config.toml
model = "image VAE"
dataset = "microscope photos of single blood and bone marrow cells"
train_examples = 194171
image_size = 48
crop_scale_min = 0.5
horizontal_flip = true
rotation_deg = 5
color_jitter = 0.2
bottleneck = "kl"
downsampling_factor = 4
encoder_arch = "swin"
encoder_norm = "rmsnorm"
encoder_norm_position = "sandwich"
encoder_activation = "swiglu"
encoder_mlp_ratio = 2.67
encoder_head_dim = 16
encoder_fused_qkv = false
encoder_bias = "all"
encoder_qk_norm = false
encoder_parallel_block = false
encoder_inner_norm = false
encoder_patch_size = [2, 2]
encoder_depths = [5, 5]
encoder_widths = [64, 128]
loss = "l1"
latent_channels = 8
decoder_norm = "groupnorm"
decoder_activation = "gelu"
decoder_weight_standardization = false
decoder_widths = [64, 64, 128]
decoder_blocks_per_level = 2
decoder_block = "basic"
decoder_attention = false
decoder_upsampling = "transposed_conv"
kl_weight = 0.01
init = "xavier_uniform"
residual_init = "none"
optimizer = "adamw"
learning_rate = 0.0032
beta1 = 0.8
beta2 = 0.99
eps = 1e-06
max_grad_norm = 3.0
adaptive_grad_clip = 0.1
magnitude_pruning = 0.3
max_steps = 11900
batch_size = 128
epochs = 7.8
lr_schedule = "cosine"
final_lr_fraction = 0
warmup_steps = 2380
weight_decay = 0.1
Rows from block 5 of the encoder of a small image VAE, named by matrix and row number. Rows with one number belong to one neuron. Each number is 200 + 30 x the weight over its row's rms, rounded and kept within 0 to 999. All counts start at 0.
After each neuron's rows are labels from the 100 images, of 14976, where the neuron reaches its largest size: "top examples" is what is common among them; "patch colour" is the nearest of a few named colours to the mean colour under the peak. Only what is clearly more common there than usual is listed. The data: microscope photos of single blood and bone marrow cells.
# gate: MLP gate (encoder.blocks.5.mlp.gate.weight, 336x128), inputs 64-127
# fc1: MLP up (encoder.blocks.5.mlp.fc1.weight, 336x128), inputs 64-127
# fc2: MLP down (encoder.blocks.5.mlp.fc2.weight, 128x336, transposed), outputs 64-127

gate.223,200,200,200,225,232,217,200,200,231,200,200,184,211,226,234,243,180,200,215,164,209,160,169,217,187,216,200,167,200,66,192,223,207,173,131,184,260,148,200,194,204,200,200,200,219,200,200,200,200,175,200,206,173,225,158,200,221,254,194,183,232,182,157,315
fc1.223,200,200,212,195,188,194,199,163,219,176,200,200,157,189,128,200,181,180,156,200,253,180,195,181,200,200,236,200,122,200,170,200,200,189,200,200,139,220,242,200,200,155,200,200,151,223,182,200,178,200,220,203,265,227,204,140,218,58,214,144,187,244,254,200
fc2.223,200,196,235,200,148,200,220,200,206,200,214,183,200,149,200,230,200,200,206,188,232,275,178,200,191,200,152,198,228,200,197,241,152,200,217,180,200,139,200,200,200,186,227,164,252,200,200,158,214,200,208,138,202,149,252,161,200,131,206,200,200,183,198,200
top examples: cell type: segmented neutrophil
patch colour: purple

gate.143,200,200,186,218,216,200,230,163,136,200,200,210,158,252,128,200,203,181,227,177,200,200,200,205,200,227,200,210,282,219,247,209,227,228,200,179,232,182,242,149,174,207,200,228,65,200,200,148,194,200,188,200,200,229,200,165,200,214,200,167,179,165,200,290
fc1.143,191,200,267,215,200,200,200,228,200,213,200,143,173,222,189,199,200,200,158,200,137,210,213,200,228,233,242,143,170,200,217,215,188,200,200,200,200,150,209,234,209,200,218,246,196,200,190,212,220,178,181,209,179,212,200,191,218,256,231,165,200,200,200,229
fc2.143,198,229,165,200,184,183,200,200,190,200,200,200,179,200,142,200,187,288,200,218,251,200,209,200,208,200,212,196,198,148,195,200,200,181,195,200,167,169,220,200,200,200,193,212,153,200,200,200,200,200,181,213,200,198,320,223,185,200,224,152,196,200,189,240
top examples: cell type: segmented neutrophil
patch colour: purple

gate.266,170,234,223,200,200,200,145,200,195,181,177,200,217,200,257,223,216,207,201,177,200,159,230,200,202,240,169,243,221,204,200,184,200,255,124,187,200,200,200,202,200,200,209,181,253,200,200,223,230,227,181,180,139,181,164,206,200,255,200,200,209,200,187,260
fc1.266,200,190,200,224,254,218,181,241,200,200,200,162,212,200,200,181,245,212,159,200,185,255,213,242,241,200,237,200,189,225,200,200,221,200,154,163,182,252,200,200,290,196,200,200,133,193,200,207,184,217,200,197,186,254,202,200,200,176,237,200,209,216,193,238
fc2.266,200,184,237,231,200,198,183,200,200,231,159,192,230,200,277,200,231,189,200,171,256,188,217,200,214,193,131,200,240,200,220,200,154,200,237,200,332,200,200,200,231,191,200,200,200,200,211,220,219,200,167,200,238,202,200,200,199,200,200,248,200,152,190,200
top examples: cell type: lymphocyte
patch colour: pink

gate.247,200,248,259,219,217,246,247,170,192,253,213,216,187,161,200,200,182,182,225,175,249,200,167,177,173,200,215,200,231,159,211,218,234,200,240,159,235,152,233,263,163,237,198,200,200,237,200,198,191,173,215,249,245,162,200,213,181,242,200,276,200,188,208,186
fc1.247,177,224,247,207,208,175,200,236,201,211,200,200,178,148,210,156,200,231,200,174,129,200,200,235,226,238,198,155,200,222,169,207,172,200,197,169,214,187,176,172,179,200,219,212,132,223,166,200,182,197,211,224,142,202,240,200,212,253,170,161,178,204,200,253
fc2.247,159,203,246,206,224,230,153,146,203,200,184,200,185,206,166,200,214,226,226,184,254,249,260,190,189,200,179,200,200,200,217,218,199,159,165,194,190,200,267,215,168,190,178,257,220,200,198,312,164,168,200,171,228,197,200,260,169,200,234,178,215,200,175,200
top examples: smear: peripheral blood
patch colour: purple; blue

gate.21,200,200,194,211,138,217,155,227,257,181,173,250,145,200,200,215,212,200,200,241,200,229,228,189,223,162,283,129,199,188,227,207,238,200,157,148,163,230,200,166,168,193,191,239,200,101,210,200,178,240,170,233,124,224,205,178,189,164,180,180,235,192,200,179
fc1.21,200,248,224,200,162,210,204,200,200,190,200,215,233,200,200,190,135,186,246,182,193,197,200,200,213,179,262,200,172,173,211,202,235,224,200,200,226,228,200,255,150,204,218,237,225,194,167,280,173,164,223,200,170,199,200,118,205,217,190,200,258,199,192,199
fc2.21,151,166,200,197,165,176,200,193,200,182,200,231,200,179,201,207,174,207,233,204,198,238,148,201,200,200,229,157,200,184,258,200,169,200,191,203,150,198,254,253,196,158,200,200,226,216,183,236,198,202,180,210,163,168,240,135,194,193,239,194,212,200,200,232
top examples: cell type: segmented neutrophil
patch colour: purple; blue

gate.246,226,200,200,198,215,200,200,200,131,210,191,200,180,150,104,125,149,259,237,200,190,195,200,200,200,226,173,231,185,196,204,207,222,218,200,200,200,190,236,158,209,181,170,163,92,220,200,214,183,199,184,220,117,209,222,135,195,200,228,200,211,190,230,200
fc1.246,200,218,224,200,117,211,177,183,221,200,191,234,200,200,263,220,178,200,189,178,177,193,200,199,200,139,223,192,141,149,200,190,200,200,261,151,238,290,136,200,174,219,200,200,268,221,182,315,170,155,200,232,200,195,227,200,184,256,173,86,200,200,200,200
fc2.246,186,270,198,190,223,201,206,200,172,181,200,193,200,200,200,199,200,232,185,157,135,200,195,231,186,200,234,146,200,200,208,175,200,200,167,264,292,218,176,197,224,200,200,235,222,184,178,114,200,200,200,169,241,200,194,192,171,243,194,154,219,141,212,247
top examples: cell type: segmented neutrophil
patch colour: grey

gate.176,166,226,200,200,200,200,200,200,170,196,245,200,132,170,134,157,212,166,227,200,175,227,209,200,212,149,229,200,150,207,200,200,200,200,286,179,164,244,200,218,200,183,219,200,146,241,153,200,196,182,200,213,238,209,222,142,174,191,200,248,200,200,284,181
fc1.176,200,172,195,148,182,200,175,280,200,208,200,213,200,253,180,164,200,200,150,200,158,200,200,217,214,179,265,103,200,200,201,215,210,170,265,232,200,178,200,231,200,196,192,252,200,200,200,191,191,189,254,200,200,227,245,154,182,200,200,119,248,217,200,205
fc2.176,224,142,200,200,200,200,238,250,171,210,222,195,223,209,148,117,227,246,215,169,149,227,166,200,170,200,215,168,164,223,215,193,181,200,228,200,174,200,200,200,200,200,187,207,161,200,243,62,187,191,244,210,222,147,236,193,209,161,200,180,236,214,200,152
top examples: cell type: segmented neutrophil
patch colour: purple

gate.293,200,181,234,200,200,191,222,200,146,219,201,200,240,200,175,234,186,181,187,181,275,200,214,193,223,200,200,223,204,138,204,223,150,200,200,200,228,288,200,129,200,219,191,231,145,211,212,200,215,163,183,198,236,213,200,231,171,169,209,161,215,135,200,268
fc1.293,204,200,217,200,192,248,225,179,200,188,200,200,187,245,200,213,200,200,200,215,270,139,160,173,200,200,200,216,200,200,170,220,200,200,200,181,200,200,200,224,200,200,200,136,222,235,221,148,159,180,240,170,267,151,200,98,200,200,200,242,166,193,289,163
fc2.293,185,200,223,176,200,200,159,200,200,184,289,147,205,146,208,200,247,242,200,164,199,161,234,175,200,200,200,249,152,234,220,200,200,200,200,192,200,124,177,228,160,220,214,246,200,200,225,200,184,271,200,214,170,200,230,218,200,174,166,187,202,206,186,200
top examples: cell type: segmented neutrophil
patch colour: purple; blue

gate.249,200,171,186,200,198,189,183,272,228,200,154,200,245,194,200,208,244,227,151,200,200,200,214,213,200,168,156,185,251,200,200,201,184,200,124,162,234,153,200,189,200,234,200,200,200,188,221,135,205,170,220,200,148,200,225,241,197,200,179,149,158,203,134,175
fc1.249,194,165,185,250,234,216,189,152,200,200,195,210,200,223,200,200,212,200,255,202,173,172,200,160,200,249,175,251,200,200,214,164,200,200,156,228,200,160,200,200,200,191,200,165,134,200,200,180,159,196,200,212,188,167,197,233,148,200,228,319,230,200,254,200
fc2.249,200,223,178,185,200,200,179,200,191,236,218,231,120,265,180,200,182,200,237,162,224,217,194,200,200,226,215,200,235,216,205,184,213,200,214,200,306,200,221,239,200,200,200,178,273,240,200,146,213,174,200,185,224,217,245,200,168,248,200,158,208,165,200,181
top examples: cell type: lymphocyte
patch colour: pink

gate.196,177,198,226,215,198,220,200,156,200,200,219,200,197,250,200,176,209,166,200,191,190,235,200,231,197,200,227,174,197,212,214,200,200,199,200,194,189,223,168,223,200,200,192,262,165,190,200,200,200,187,178,240,232,191,181,103,219,281,224,291,242,204,237,251
fc1.196,216,227,200,200,200,200,215,161,172,200,200,200,200,234,200,211,200,186,218,215,200,146,192,205,188,158,156,277,246,214,223,200,193,200,308,168,194,204,200,162,212,217,188,165,162,271,200,261,204,219,200,200,225,214,200,216,224,279,208,223,200,200,192,169
fc2.196,174,200,210,201,197,200,213,200,114,199,200,200,193,229,200,184,176,200,227,231,238,200,220,178,233,200,200,200,200,168,200,171,212,210,186,169,200,200,217,187,166,200,200,200,212,200,212,242,200,175,200,175,104,168,200,237,171,221,221,200,200,200,191,200
top examples: cell type: lymphocyte
patch colour: grey

gate.3,200,225,200,200,178,241,239,200,233,200,209,173,164,251,233,163,196,227,200,221,222,140,197,200,181,168,248,200,179,165,159,214,245,129,261,229,214,200,242,200,149,200,220,202,200,204,208,267,200,167,179,180,253,200,163,200,228,200,169,200,250,200,214,225
fc1.3,200,237,216,248,200,236,207,247,200,200,200,224,200,110,139,209,182,210,200,242,226,212,206,197,207,252,275,189,179,165,200,200,296,164,200,200,200,102,215,200,200,200,192,200,194,200,213,209,202,230,199,217,233,230,200,200,238,171,200,200,200,211,200,200
fc2.3,218,215,231,243,245,247,199,153,200,200,200,161,200,225,177,168,223,200,226,185,304,200,174,219,174,200,200,226,200,231,215,227,238,166,200,200,200,200,200,200,200,214,225,109,200,192,200,237,228,236,200,228,200,168,200,206,200,206,176,241,191,202,200,122
top examples: smear: peripheral blood; cell type: segmented neutrophil
patch colour: white

gate.11,200,230,200,224,158,226,200,242,218,208,178,185,189,200,200,189,200,162,234,208,261,206,200,200,200,165,283,166,201,138,189,217,250,200,219,200,204,197,200,200,156,204,210,261,200,200,211,294,183,184,200,200,200,200,216,156,200,198,200,200,225,200,200,214
fc1.11,200,203,200,226,220,223,171,200,200,169,200,200,173,194,110,200,200,200,200,200,238,173,200,200,153,220,222,183,165,164,145,202,221,124,246,233,167,240,163,121,200,212,200,171,146,200,220,202,217,243,193,176,200,200,200,223,200,153,200,185,200,244,212,129
fc2.11,200,211,183,198,224,200,211,158,173,200,230,169,153,228,153,169,186,200,194,216,283,231,186,200,191,173,212,213,200,210,169,224,225,225,200,200,164,239,239,199,164,221,197,140,171,244,185,200,205,235,200,188,174,145,167,251,214,192,171,195,199,200,185,180
top examples: smear: peripheral blood
patch colour: white

gate.43,189,192,213,217,198,174,229,200,146,167,292,154,201,246,153,176,206,200,192,232,200,200,200,209,128,175,200,141,219,206,200,200,200,200,260,235,200,261,200,175,262,220,200,160,200,253,243,215,187,200,210,214,221,147,236,197,200,200,227,200,180,200,230,136
fc1.43,207,200,221,222,222,193,180,147,162,231,225,178,251,200,270,238,204,232,200,200,247,188,220,200,200,183,185,200,200,200,184,217,200,158,200,239,238,227,183,219,193,178,228,200,190,160,200,245,183,203,225,181,169,200,200,221,207,242,164,148,233,158,269,257
fc2.43,187,232,195,177,253,141,200,216,149,151,237,199,176,176,159,192,183,156,200,173,160,200,211,196,236,217,164,200,200,296,180,161,238,261,200,200,194,242,141,216,174,178,206,200,194,200,159,172,200,195,200,200,200,200,266,200,214,200,156,128,141,160,200,200
top examples: cell type: segmented neutrophil
patch colour: purple

gate.237,175,216,170,192,206,164,166,249,223,182,187,239,233,200,183,178,200,230,182,169,243,200,179,148,177,200,198,176,246,177,233,186,139,126,186,158,200,200,217,150,223,179,216,127,243,226,214,185,216,211,218,241,145,210,212,200,211,228,225,261,265,200,222,139
fc1.237,176,200,241,188,239,176,218,141,200,178,200,224,200,200,123,167,218,214,245,176,200,226,187,182,200,235,200,162,241,200,200,182,209,200,150,221,200,138,200,268,199,181,166,183,200,220,185,117,218,236,200,216,200,217,200,200,178,200,200,261,213,170,200,200
fc2.237,215,200,177,149,177,186,201,223,200,177,206,183,200,218,83,179,154,278,133,249,200,148,200,214,200,200,210,238,230,189,152,192,210,235,178,200,200,167,200,214,200,192,210,246,221,200,200,148,193,245,216,200,231,232,200,187,200,238,181,127,208,194,211,200
top examples: smear: peripheral blood
patch colour: pink

gate.263,178,212,200,200,222,225,158,217,231,205,184,189,228,198,200,200,200,257,193,209,200,147,185,223,187,242,200,228,183,200,201,203,155,182,195,200,200,142,207,150,172,218,207,151,200,214,200,131,210,203,183,200,174,170,183,234,192,257,230,286,214,206,184,211
fc1.263,200,151,200,169,200,200,200,200,243,211,200,209,182,200,200,209,180,167,203,200,211,176,165,148,233,155,247,213,200,200,194,200,244,261,200,200,190,138,181,205,200,168,176,262,171,134,177,215,169,196,242,229,200,226,228,169,214,200,189,183,148,200,240,131
fc2.263,200,212,200,231,190,200,208,143,193,200,161,171,200,190,178,200,172,200,200,211,227,180,192,185,205,198,200,200,218,159,200,224,117,200,200,200,200,186,200,147,179,236,209,206,200,231,200,200,200,173,161,201,217,173,212,182,214,164,213,128,177,219,200,289
top examples: smear: peripheral blood
patch colour: pink

gate.201,176,200,180,184,200,208,120,168,162,204,202,194,199,109,182,212,159,210,212,191,129,200,200,200,195,188,200,188,200,200,215,200,150,246,150,200,205,200,200,231,203,200,205,229,153,200,154,214,200,218,175,200,140,211,216,162,184,198,218,105,206,197,202,242
fc1.201,221,216,200,178,161,200,169,200,199,200,163,245,237,139,200,202,200,200,200,218,188,239,219,200,236,170,210,200,191,224,186,200,200,200,200,190,145,220,255,239,193,209,181,182,184,156,195,240,174,200,162,200,200,220,200,226,152,199,200,123,226,187,200,250
fc2.201,200,161,149,207,200,226,175,170,231,191,235,191,169,161,200,200,149,162,206,190,219,233,200,209,195,200,207,200,195,247,215,192,150,203,185,200,200,200,200,209,197,180,190,200,133,200,166,200,200,221,200,180,134,200,200,150,200,138,207,93,190,184,279,231
top examples: cell type: segmented neutrophil
patch colour: purple

gate.234,200,253,235,172,219,218,237,260,209,200,212,168,200,100,229,221,167,213,200,200,222,238,200,208,218,236,251,194,240,200,209,200,149,200,147,221,165,200,233,200,204,200,200,217,200,196,200,200,222,200,186,205,200,184,200,174,234,161,197,98,214,214,200,269
fc1.234,240,200,215,204,201,190,176,231,200,188,200,200,200,200,235,177,198,200,157,180,200,166,250,226,200,225,171,276,170,199,229,179,87,176,231,200,200,160,177,200,233,170,200,200,200,200,244,196,184,200,200,200,200,200,200,256,165,180,237,262,167,184,143,200
fc2.234,200,173,204,181,170,178,229,212,200,237,128,276,173,200,191,184,200,151,190,192,200,264,208,200,184,190,200,200,252,248,167,245,200,282,190,162,218,190,238,200,176,200,230,196,154,200,172,200,200,216,215,261,188,201,200,200,172,162,200,200,200,224,254,200
top examples: cell type: segmented neutrophil
patch colour: purple

gate.198,212,200,200,200,227,217,135,243,200,200,181,184,200,200,192,181,260,226,200,200,210,200,215,200,211,253,200,224,198,200,222,181,166,200,200,210,245,194,210,153,226,180,217,146,172,200,197,164,207,219,212,200,200,171,200,197,175,177,211,184,210,200,217,261
fc1.198,203,218,179,194,200,200,194,161,200,216,210,200,202,270,200,146,220,200,200,200,147,194,178,200,178,149,205,200,186,219,200,200,235,200,243,186,186,259,166,200,200,234,201,200,200,220,189,253,221,178,200,249,282,200,209,186,190,323,200,255,237,209,238,200
fc2.198,162,200,178,244,224,222,188,200,200,185,211,189,200,200,200,191,236,151,206,178,236,164,200,228,169,183,200,218,143,247,214,253,226,200,210,185,149,252,166,200,200,200,246,202,216,204,219,238,253,200,184,202,249,200,262,142,261,200,208,276,245,208,200,200
top examples: smear: peripheral blood
patch colour: pink

gate.245,281,200,200,200,170,200,169,160,200,200,251,139,181,167,200,200,174,197,151,175,200,169,227,263,200,186,226,181,211,157,200,200,90,253,198,218,200,200,175,200,200,138,200,200,200,208,200,249,206,200,229,200,200,200,200,224,234,200,207,200,169,218,200,210
fc1.245,200,179,192,224,185,178,259,196,143,200,167,257,193,200,200,191,201,155,230,186,178,200,179,165,199,186,174,171,270,220,217,188,280,256,200,179,239,200,240,213,200,200,209,200,251,200,177,200,219,216,191,176,257,208,223,150,200,163,200,295,200,240,199,183
fc2.245,215,209,258,221,185,245,136,220,272,200,211,199,200,225,200,229,200,186,197,200,200,200,216,260,212,188,215,200,121,171,186,200,115,200,225,250,226,200,200,200,200,202,169,200,278,132,200,214,179,189,200,198,198,200,200,252,200,263,194,149,207,126,200,200
top examples: cell type: lymphocyte
patch colour: pink

gate.63,214,200,169,200,179,200,200,200,182,200,211,200,198,200,200,200,154,200,233,160,142,187,199,186,200,171,181,117,200,162,198,200,200,248,200,200,209,189,200,200,200,200,200,248,200,208,200,200,244,195,216,200,183,191,247,200,249,200,216,247,214,219,200,200
fc1.63,202,208,209,222,200,185,200,200,180,208,200,206,134,200,183,200,207,203,214,184,213,258,197,200,177,199,200,169,200,226,200,200,200,316,222,208,135,220,235,200,218,220,214,227,200,200,200,176,186,180,200,225,333,210,216,146,205,131,208,258,194,200,224,200
fc2.63,198,148,207,179,166,165,200,200,200,200,214,200,200,200,247,201,208,233,210,200,200,200,217,200,200,200,187,200,130,200,199,184,200,214,217,200,210,200,234,200,175,191,200,188,254,176,172,248,238,200,177,200,115,200,179,247,215,349,172,233,200,270,153,207
top examples: smear: peripheral blood
patch colour: purple

gate.141,183,162,200,200,237,177,233,200,175,219,221,198,226,200,183,246,159,200,213,167,235,124,200,246,200,200,191,239,227,161,200,204,200,200,152,200,242,203,185,120,186,190,200,206,123,148,213,78,189,200,215,200,200,229,200,171,200,200,200,147,182,183,260,253
fc1.141,200,200,200,222,199,182,193,200,172,200,200,184,200,174,199,162,158,200,195,200,200,188,192,200,214,204,200,287,200,226,200,162,243,200,143,233,188,208,200,136,200,189,217,200,110,200,183,171,170,212,200,200,200,212,219,146,200,200,194,200,200,163,255,285
fc2.141,200,156,200,200,200,200,200,134,151,200,187,206,200,266,201,252,131,200,200,175,217,200,188,170,173,181,180,269,200,200,200,233,161,177,200,200,200,200,221,219,209,218,200,110,235,200,224,267,237,171,197,200,200,211,179,241,190,221,218,200,200,200,200,226
top examples: cell type: lymphocyte
patch colour: blue

gate.275,207,200,200,172,200,185,162,200,140,191,206,200,200,239,175,200,200,190,154,200,200,147,200,242,194,194,184,217,244,175,200,200,200,200,120,203,200,200,200,109,200,200,200,200,208,200,230,200,237,200,201,166,152,182,171,245,235,264,200,205,126,213,162,248
fc1.275,188,200,200,200,226,215,184,200,237,221,230,175,200,200,202,164,280,167,234,192,200,249,216,190,200,200,251,234,200,221,237,173,200,157,268,200,211,259,218,229,248,200,228,200,157,260,159,196,164,200,212,200,256,191,219,137,163,210,200,190,231,154,242,196
fc2.275,123,224,215,253,207,230,198,192,198,248,220,203,186,294,200,200,223,137,200,213,230,200,229,196,265,180,156,200,190,200,237,160,211,196,264,200,200,226,193,251,241,218,238,200,211,191,171,163,168,142,200,200,200,222,291,200,163,200,200,200,257,171,200,200
top examples: cell type: lymphocyte
patch colour: grey

gate.19,209,199,193,196,200,186,160,294,200,215,161,244,236,200,200,211,215,170,196,221,156,200,204,200,200,200,221,200,218,185,200,192,140,200,146,144,200,188,191,178,167,198,200,245,216,200,224,95,200,195,189,225,257,200,204,196,202,145,196,219,233,200,211,210
fc1.19,178,152,202,212,219,230,142,212,220,207,198,204,148,200,200,198,242,173,200,215,200,200,237,200,200,221,231,208,222,200,200,196,216,200,234,200,224,94,200,206,239,200,200,152,182,200,157,200,174,213,200,202,104,200,197,223,200,200,187,193,165,196,126,132
fc2.19,200,183,192,212,226,206,200,245,199,201,220,224,200,200,200,213,195,248,237,186,200,200,217,186,224,206,200,236,211,234,200,200,200,213,222,213,255,121,142,193,206,210,187,215,200,161,190,100,165,204,235,149,200,200,285,236,200,200,200,138,188,103,282,200
top examples: smear: peripheral blood
patch colour: pink

gate.145,202,160,200,200,191,200,259,226,223,225,248,195,200,200,228,200,200,203,200,200,185,158,200,218,197,200,200,132,200,160,184,196,200,200,200,225,200,200,154,224,211,179,200,225,218,168,200,151,139,180,200,200,200,233,161,137,182,218,200,256,200,188,200,228
fc1.145,200,200,200,179,200,200,150,200,188,200,218,200,229,175,200,183,248,202,195,157,195,200,200,235,200,200,200,228,200,236,209,197,200,171,207,223,251,200,200,188,200,172,189,138,200,212,200,149,215,232,189,200,200,200,200,162,219,274,200,291,251,200,200,240
fc2.145,183,200,191,195,216,171,200,200,195,202,184,200,173,200,211,182,153,208,185,174,214,200,197,194,200,203,209,263,167,166,195,200,156,173,165,223,165,260,236,178,197,200,200,200,200,246,254,254,200,200,194,200,217,221,200,200,196,200,200,200,173,258,200,200
top examples: cell type: lymphocyte
patch colour: pink

gate.214,211,200,196,200,211,200,155,234,200,196,214,182,164,317,149,165,191,222,215,200,216,223,205,200,198,186,265,201,186,208,166,149,218,150,190,256,235,235,232,190,200,208,192,171,175,182,200,200,176,200,241,217,200,149,200,211,163,247,163,196,177,174,227,200
fc1.214,200,159,190,204,200,188,214,180,234,205,168,238,200,200,216,208,148,155,191,200,200,152,193,200,237,200,184,200,200,169,164,200,121,114,177,200,229,200,200,160,173,165,154,222,215,166,188,200,178,181,210,217,197,214,157,174,177,200,150,60,181,248,244,245
fc2.214,210,200,200,185,152,191,183,213,159,200,169,236,191,267,169,192,192,231,210,200,200,151,200,183,234,200,239,206,200,181,197,200,200,189,143,202,267,161,200,235,192,185,174,255,200,176,200,183,168,166,203,236,204,253,163,166,150,233,188,193,201,200,185,200
top examples: smear: peripheral blood; cell type: segmented neutrophil
patch colour: pink

gate.48,200,200,231,174,202,176,200,200,239,200,248,175,177,272,200,226,150,200,157,172,263,214,235,199,211,132,203,200,200,200,251,200,124,209,195,200,213,259,243,200,200,182,200,240,171,181,200,140,169,195,200,255,200,244,200,200,182,195,224,169,200,170,224,248
fc1.48,200,188,200,199,215,200,167,199,169,200,200,200,200,146,173,200,249,216,200,174,200,200,192,191,173,209,168,184,226,254,211,193,200,284,157,200,165,255,174,200,246,195,181,200,174,265,200,133,200,236,170,192,122,200,196,226,191,168,202,218,217,200,200,200
fc2.48,210,160,154,192,243,193,176,200,222,200,218,200,141,200,192,200,200,105,200,232,285,264,200,178,202,161,215,187,212,249,200,212,188,186,170,184,147,251,255,151,204,188,221,211,175,198,196,200,185,230,195,200,200,201,229,202,229,89,198,200,200,211,198,204
top examples: cell type: erythroblast
patch colour: purple; blue

gate.76,200,231,200,190,186,223,155,147,178,200,200,200,200,200,211,159,203,252,200,228,128,169,202,206,200,165,200,180,141,145,200,202,210,252,200,208,177,242,192,138,200,221,200,239,305,200,187,208,200,188,197,186,200,200,167,200,211,200,181,169,200,200,149,208
fc1.76,200,158,197,200,200,181,254,200,204,187,196,224,165,200,200,216,169,200,200,192,134,205,181,180,214,200,208,124,200,218,180,200,311,252,218,200,186,143,180,212,200,188,200,222,230,150,200,120,200,181,212,188,100,212,201,238,200,190,200,159,168,222,108,181
fc2.76,208,200,200,166,143,200,221,218,200,189,247,246,237,200,196,146,229,240,202,246,129,150,200,156,200,182,200,136,190,206,163,200,215,231,183,200,121,200,200,254,200,236,200,260,146,223,200,186,200,192,188,200,186,204,200,217,182,200,166,166,193,186,200,163
top examples: cell type: lymphocyte
patch colour: pink

gate.259,200,221,206,200,157,224,225,200,200,195,200,193,200,159,206,191,188,232,232,200,157,174,200,200,215,215,225,200,201,158,200,194,200,200,200,180,200,151,235,200,200,185,219,195,200,200,200,270,209,200,200,216,123,176,200,173,188,227,161,80,200,162,203,140
fc1.259,200,200,257,226,235,224,231,261,265,200,200,200,207,200,335,198,233,200,200,192,264,200,201,200,194,200,200,198,200,182,186,200,200,174,201,194,184,200,273,200,243,214,200,204,200,200,200,130,174,200,181,200,286,200,200,200,181,200,200,200,179,184,151,231
fc2.259,200,202,200,237,216,241,200,171,200,239,200,274,155,200,256,200,200,200,200,183,245,249,200,143,215,176,162,186,224,235,219,225,258,146,257,172,149,206,216,200,233,253,264,172,235,176,200,200,200,200,186,259,200,200,200,233,165,215,167,172,192,200,201,200
top examples: cell type: segmented neutrophil
patch colour: purple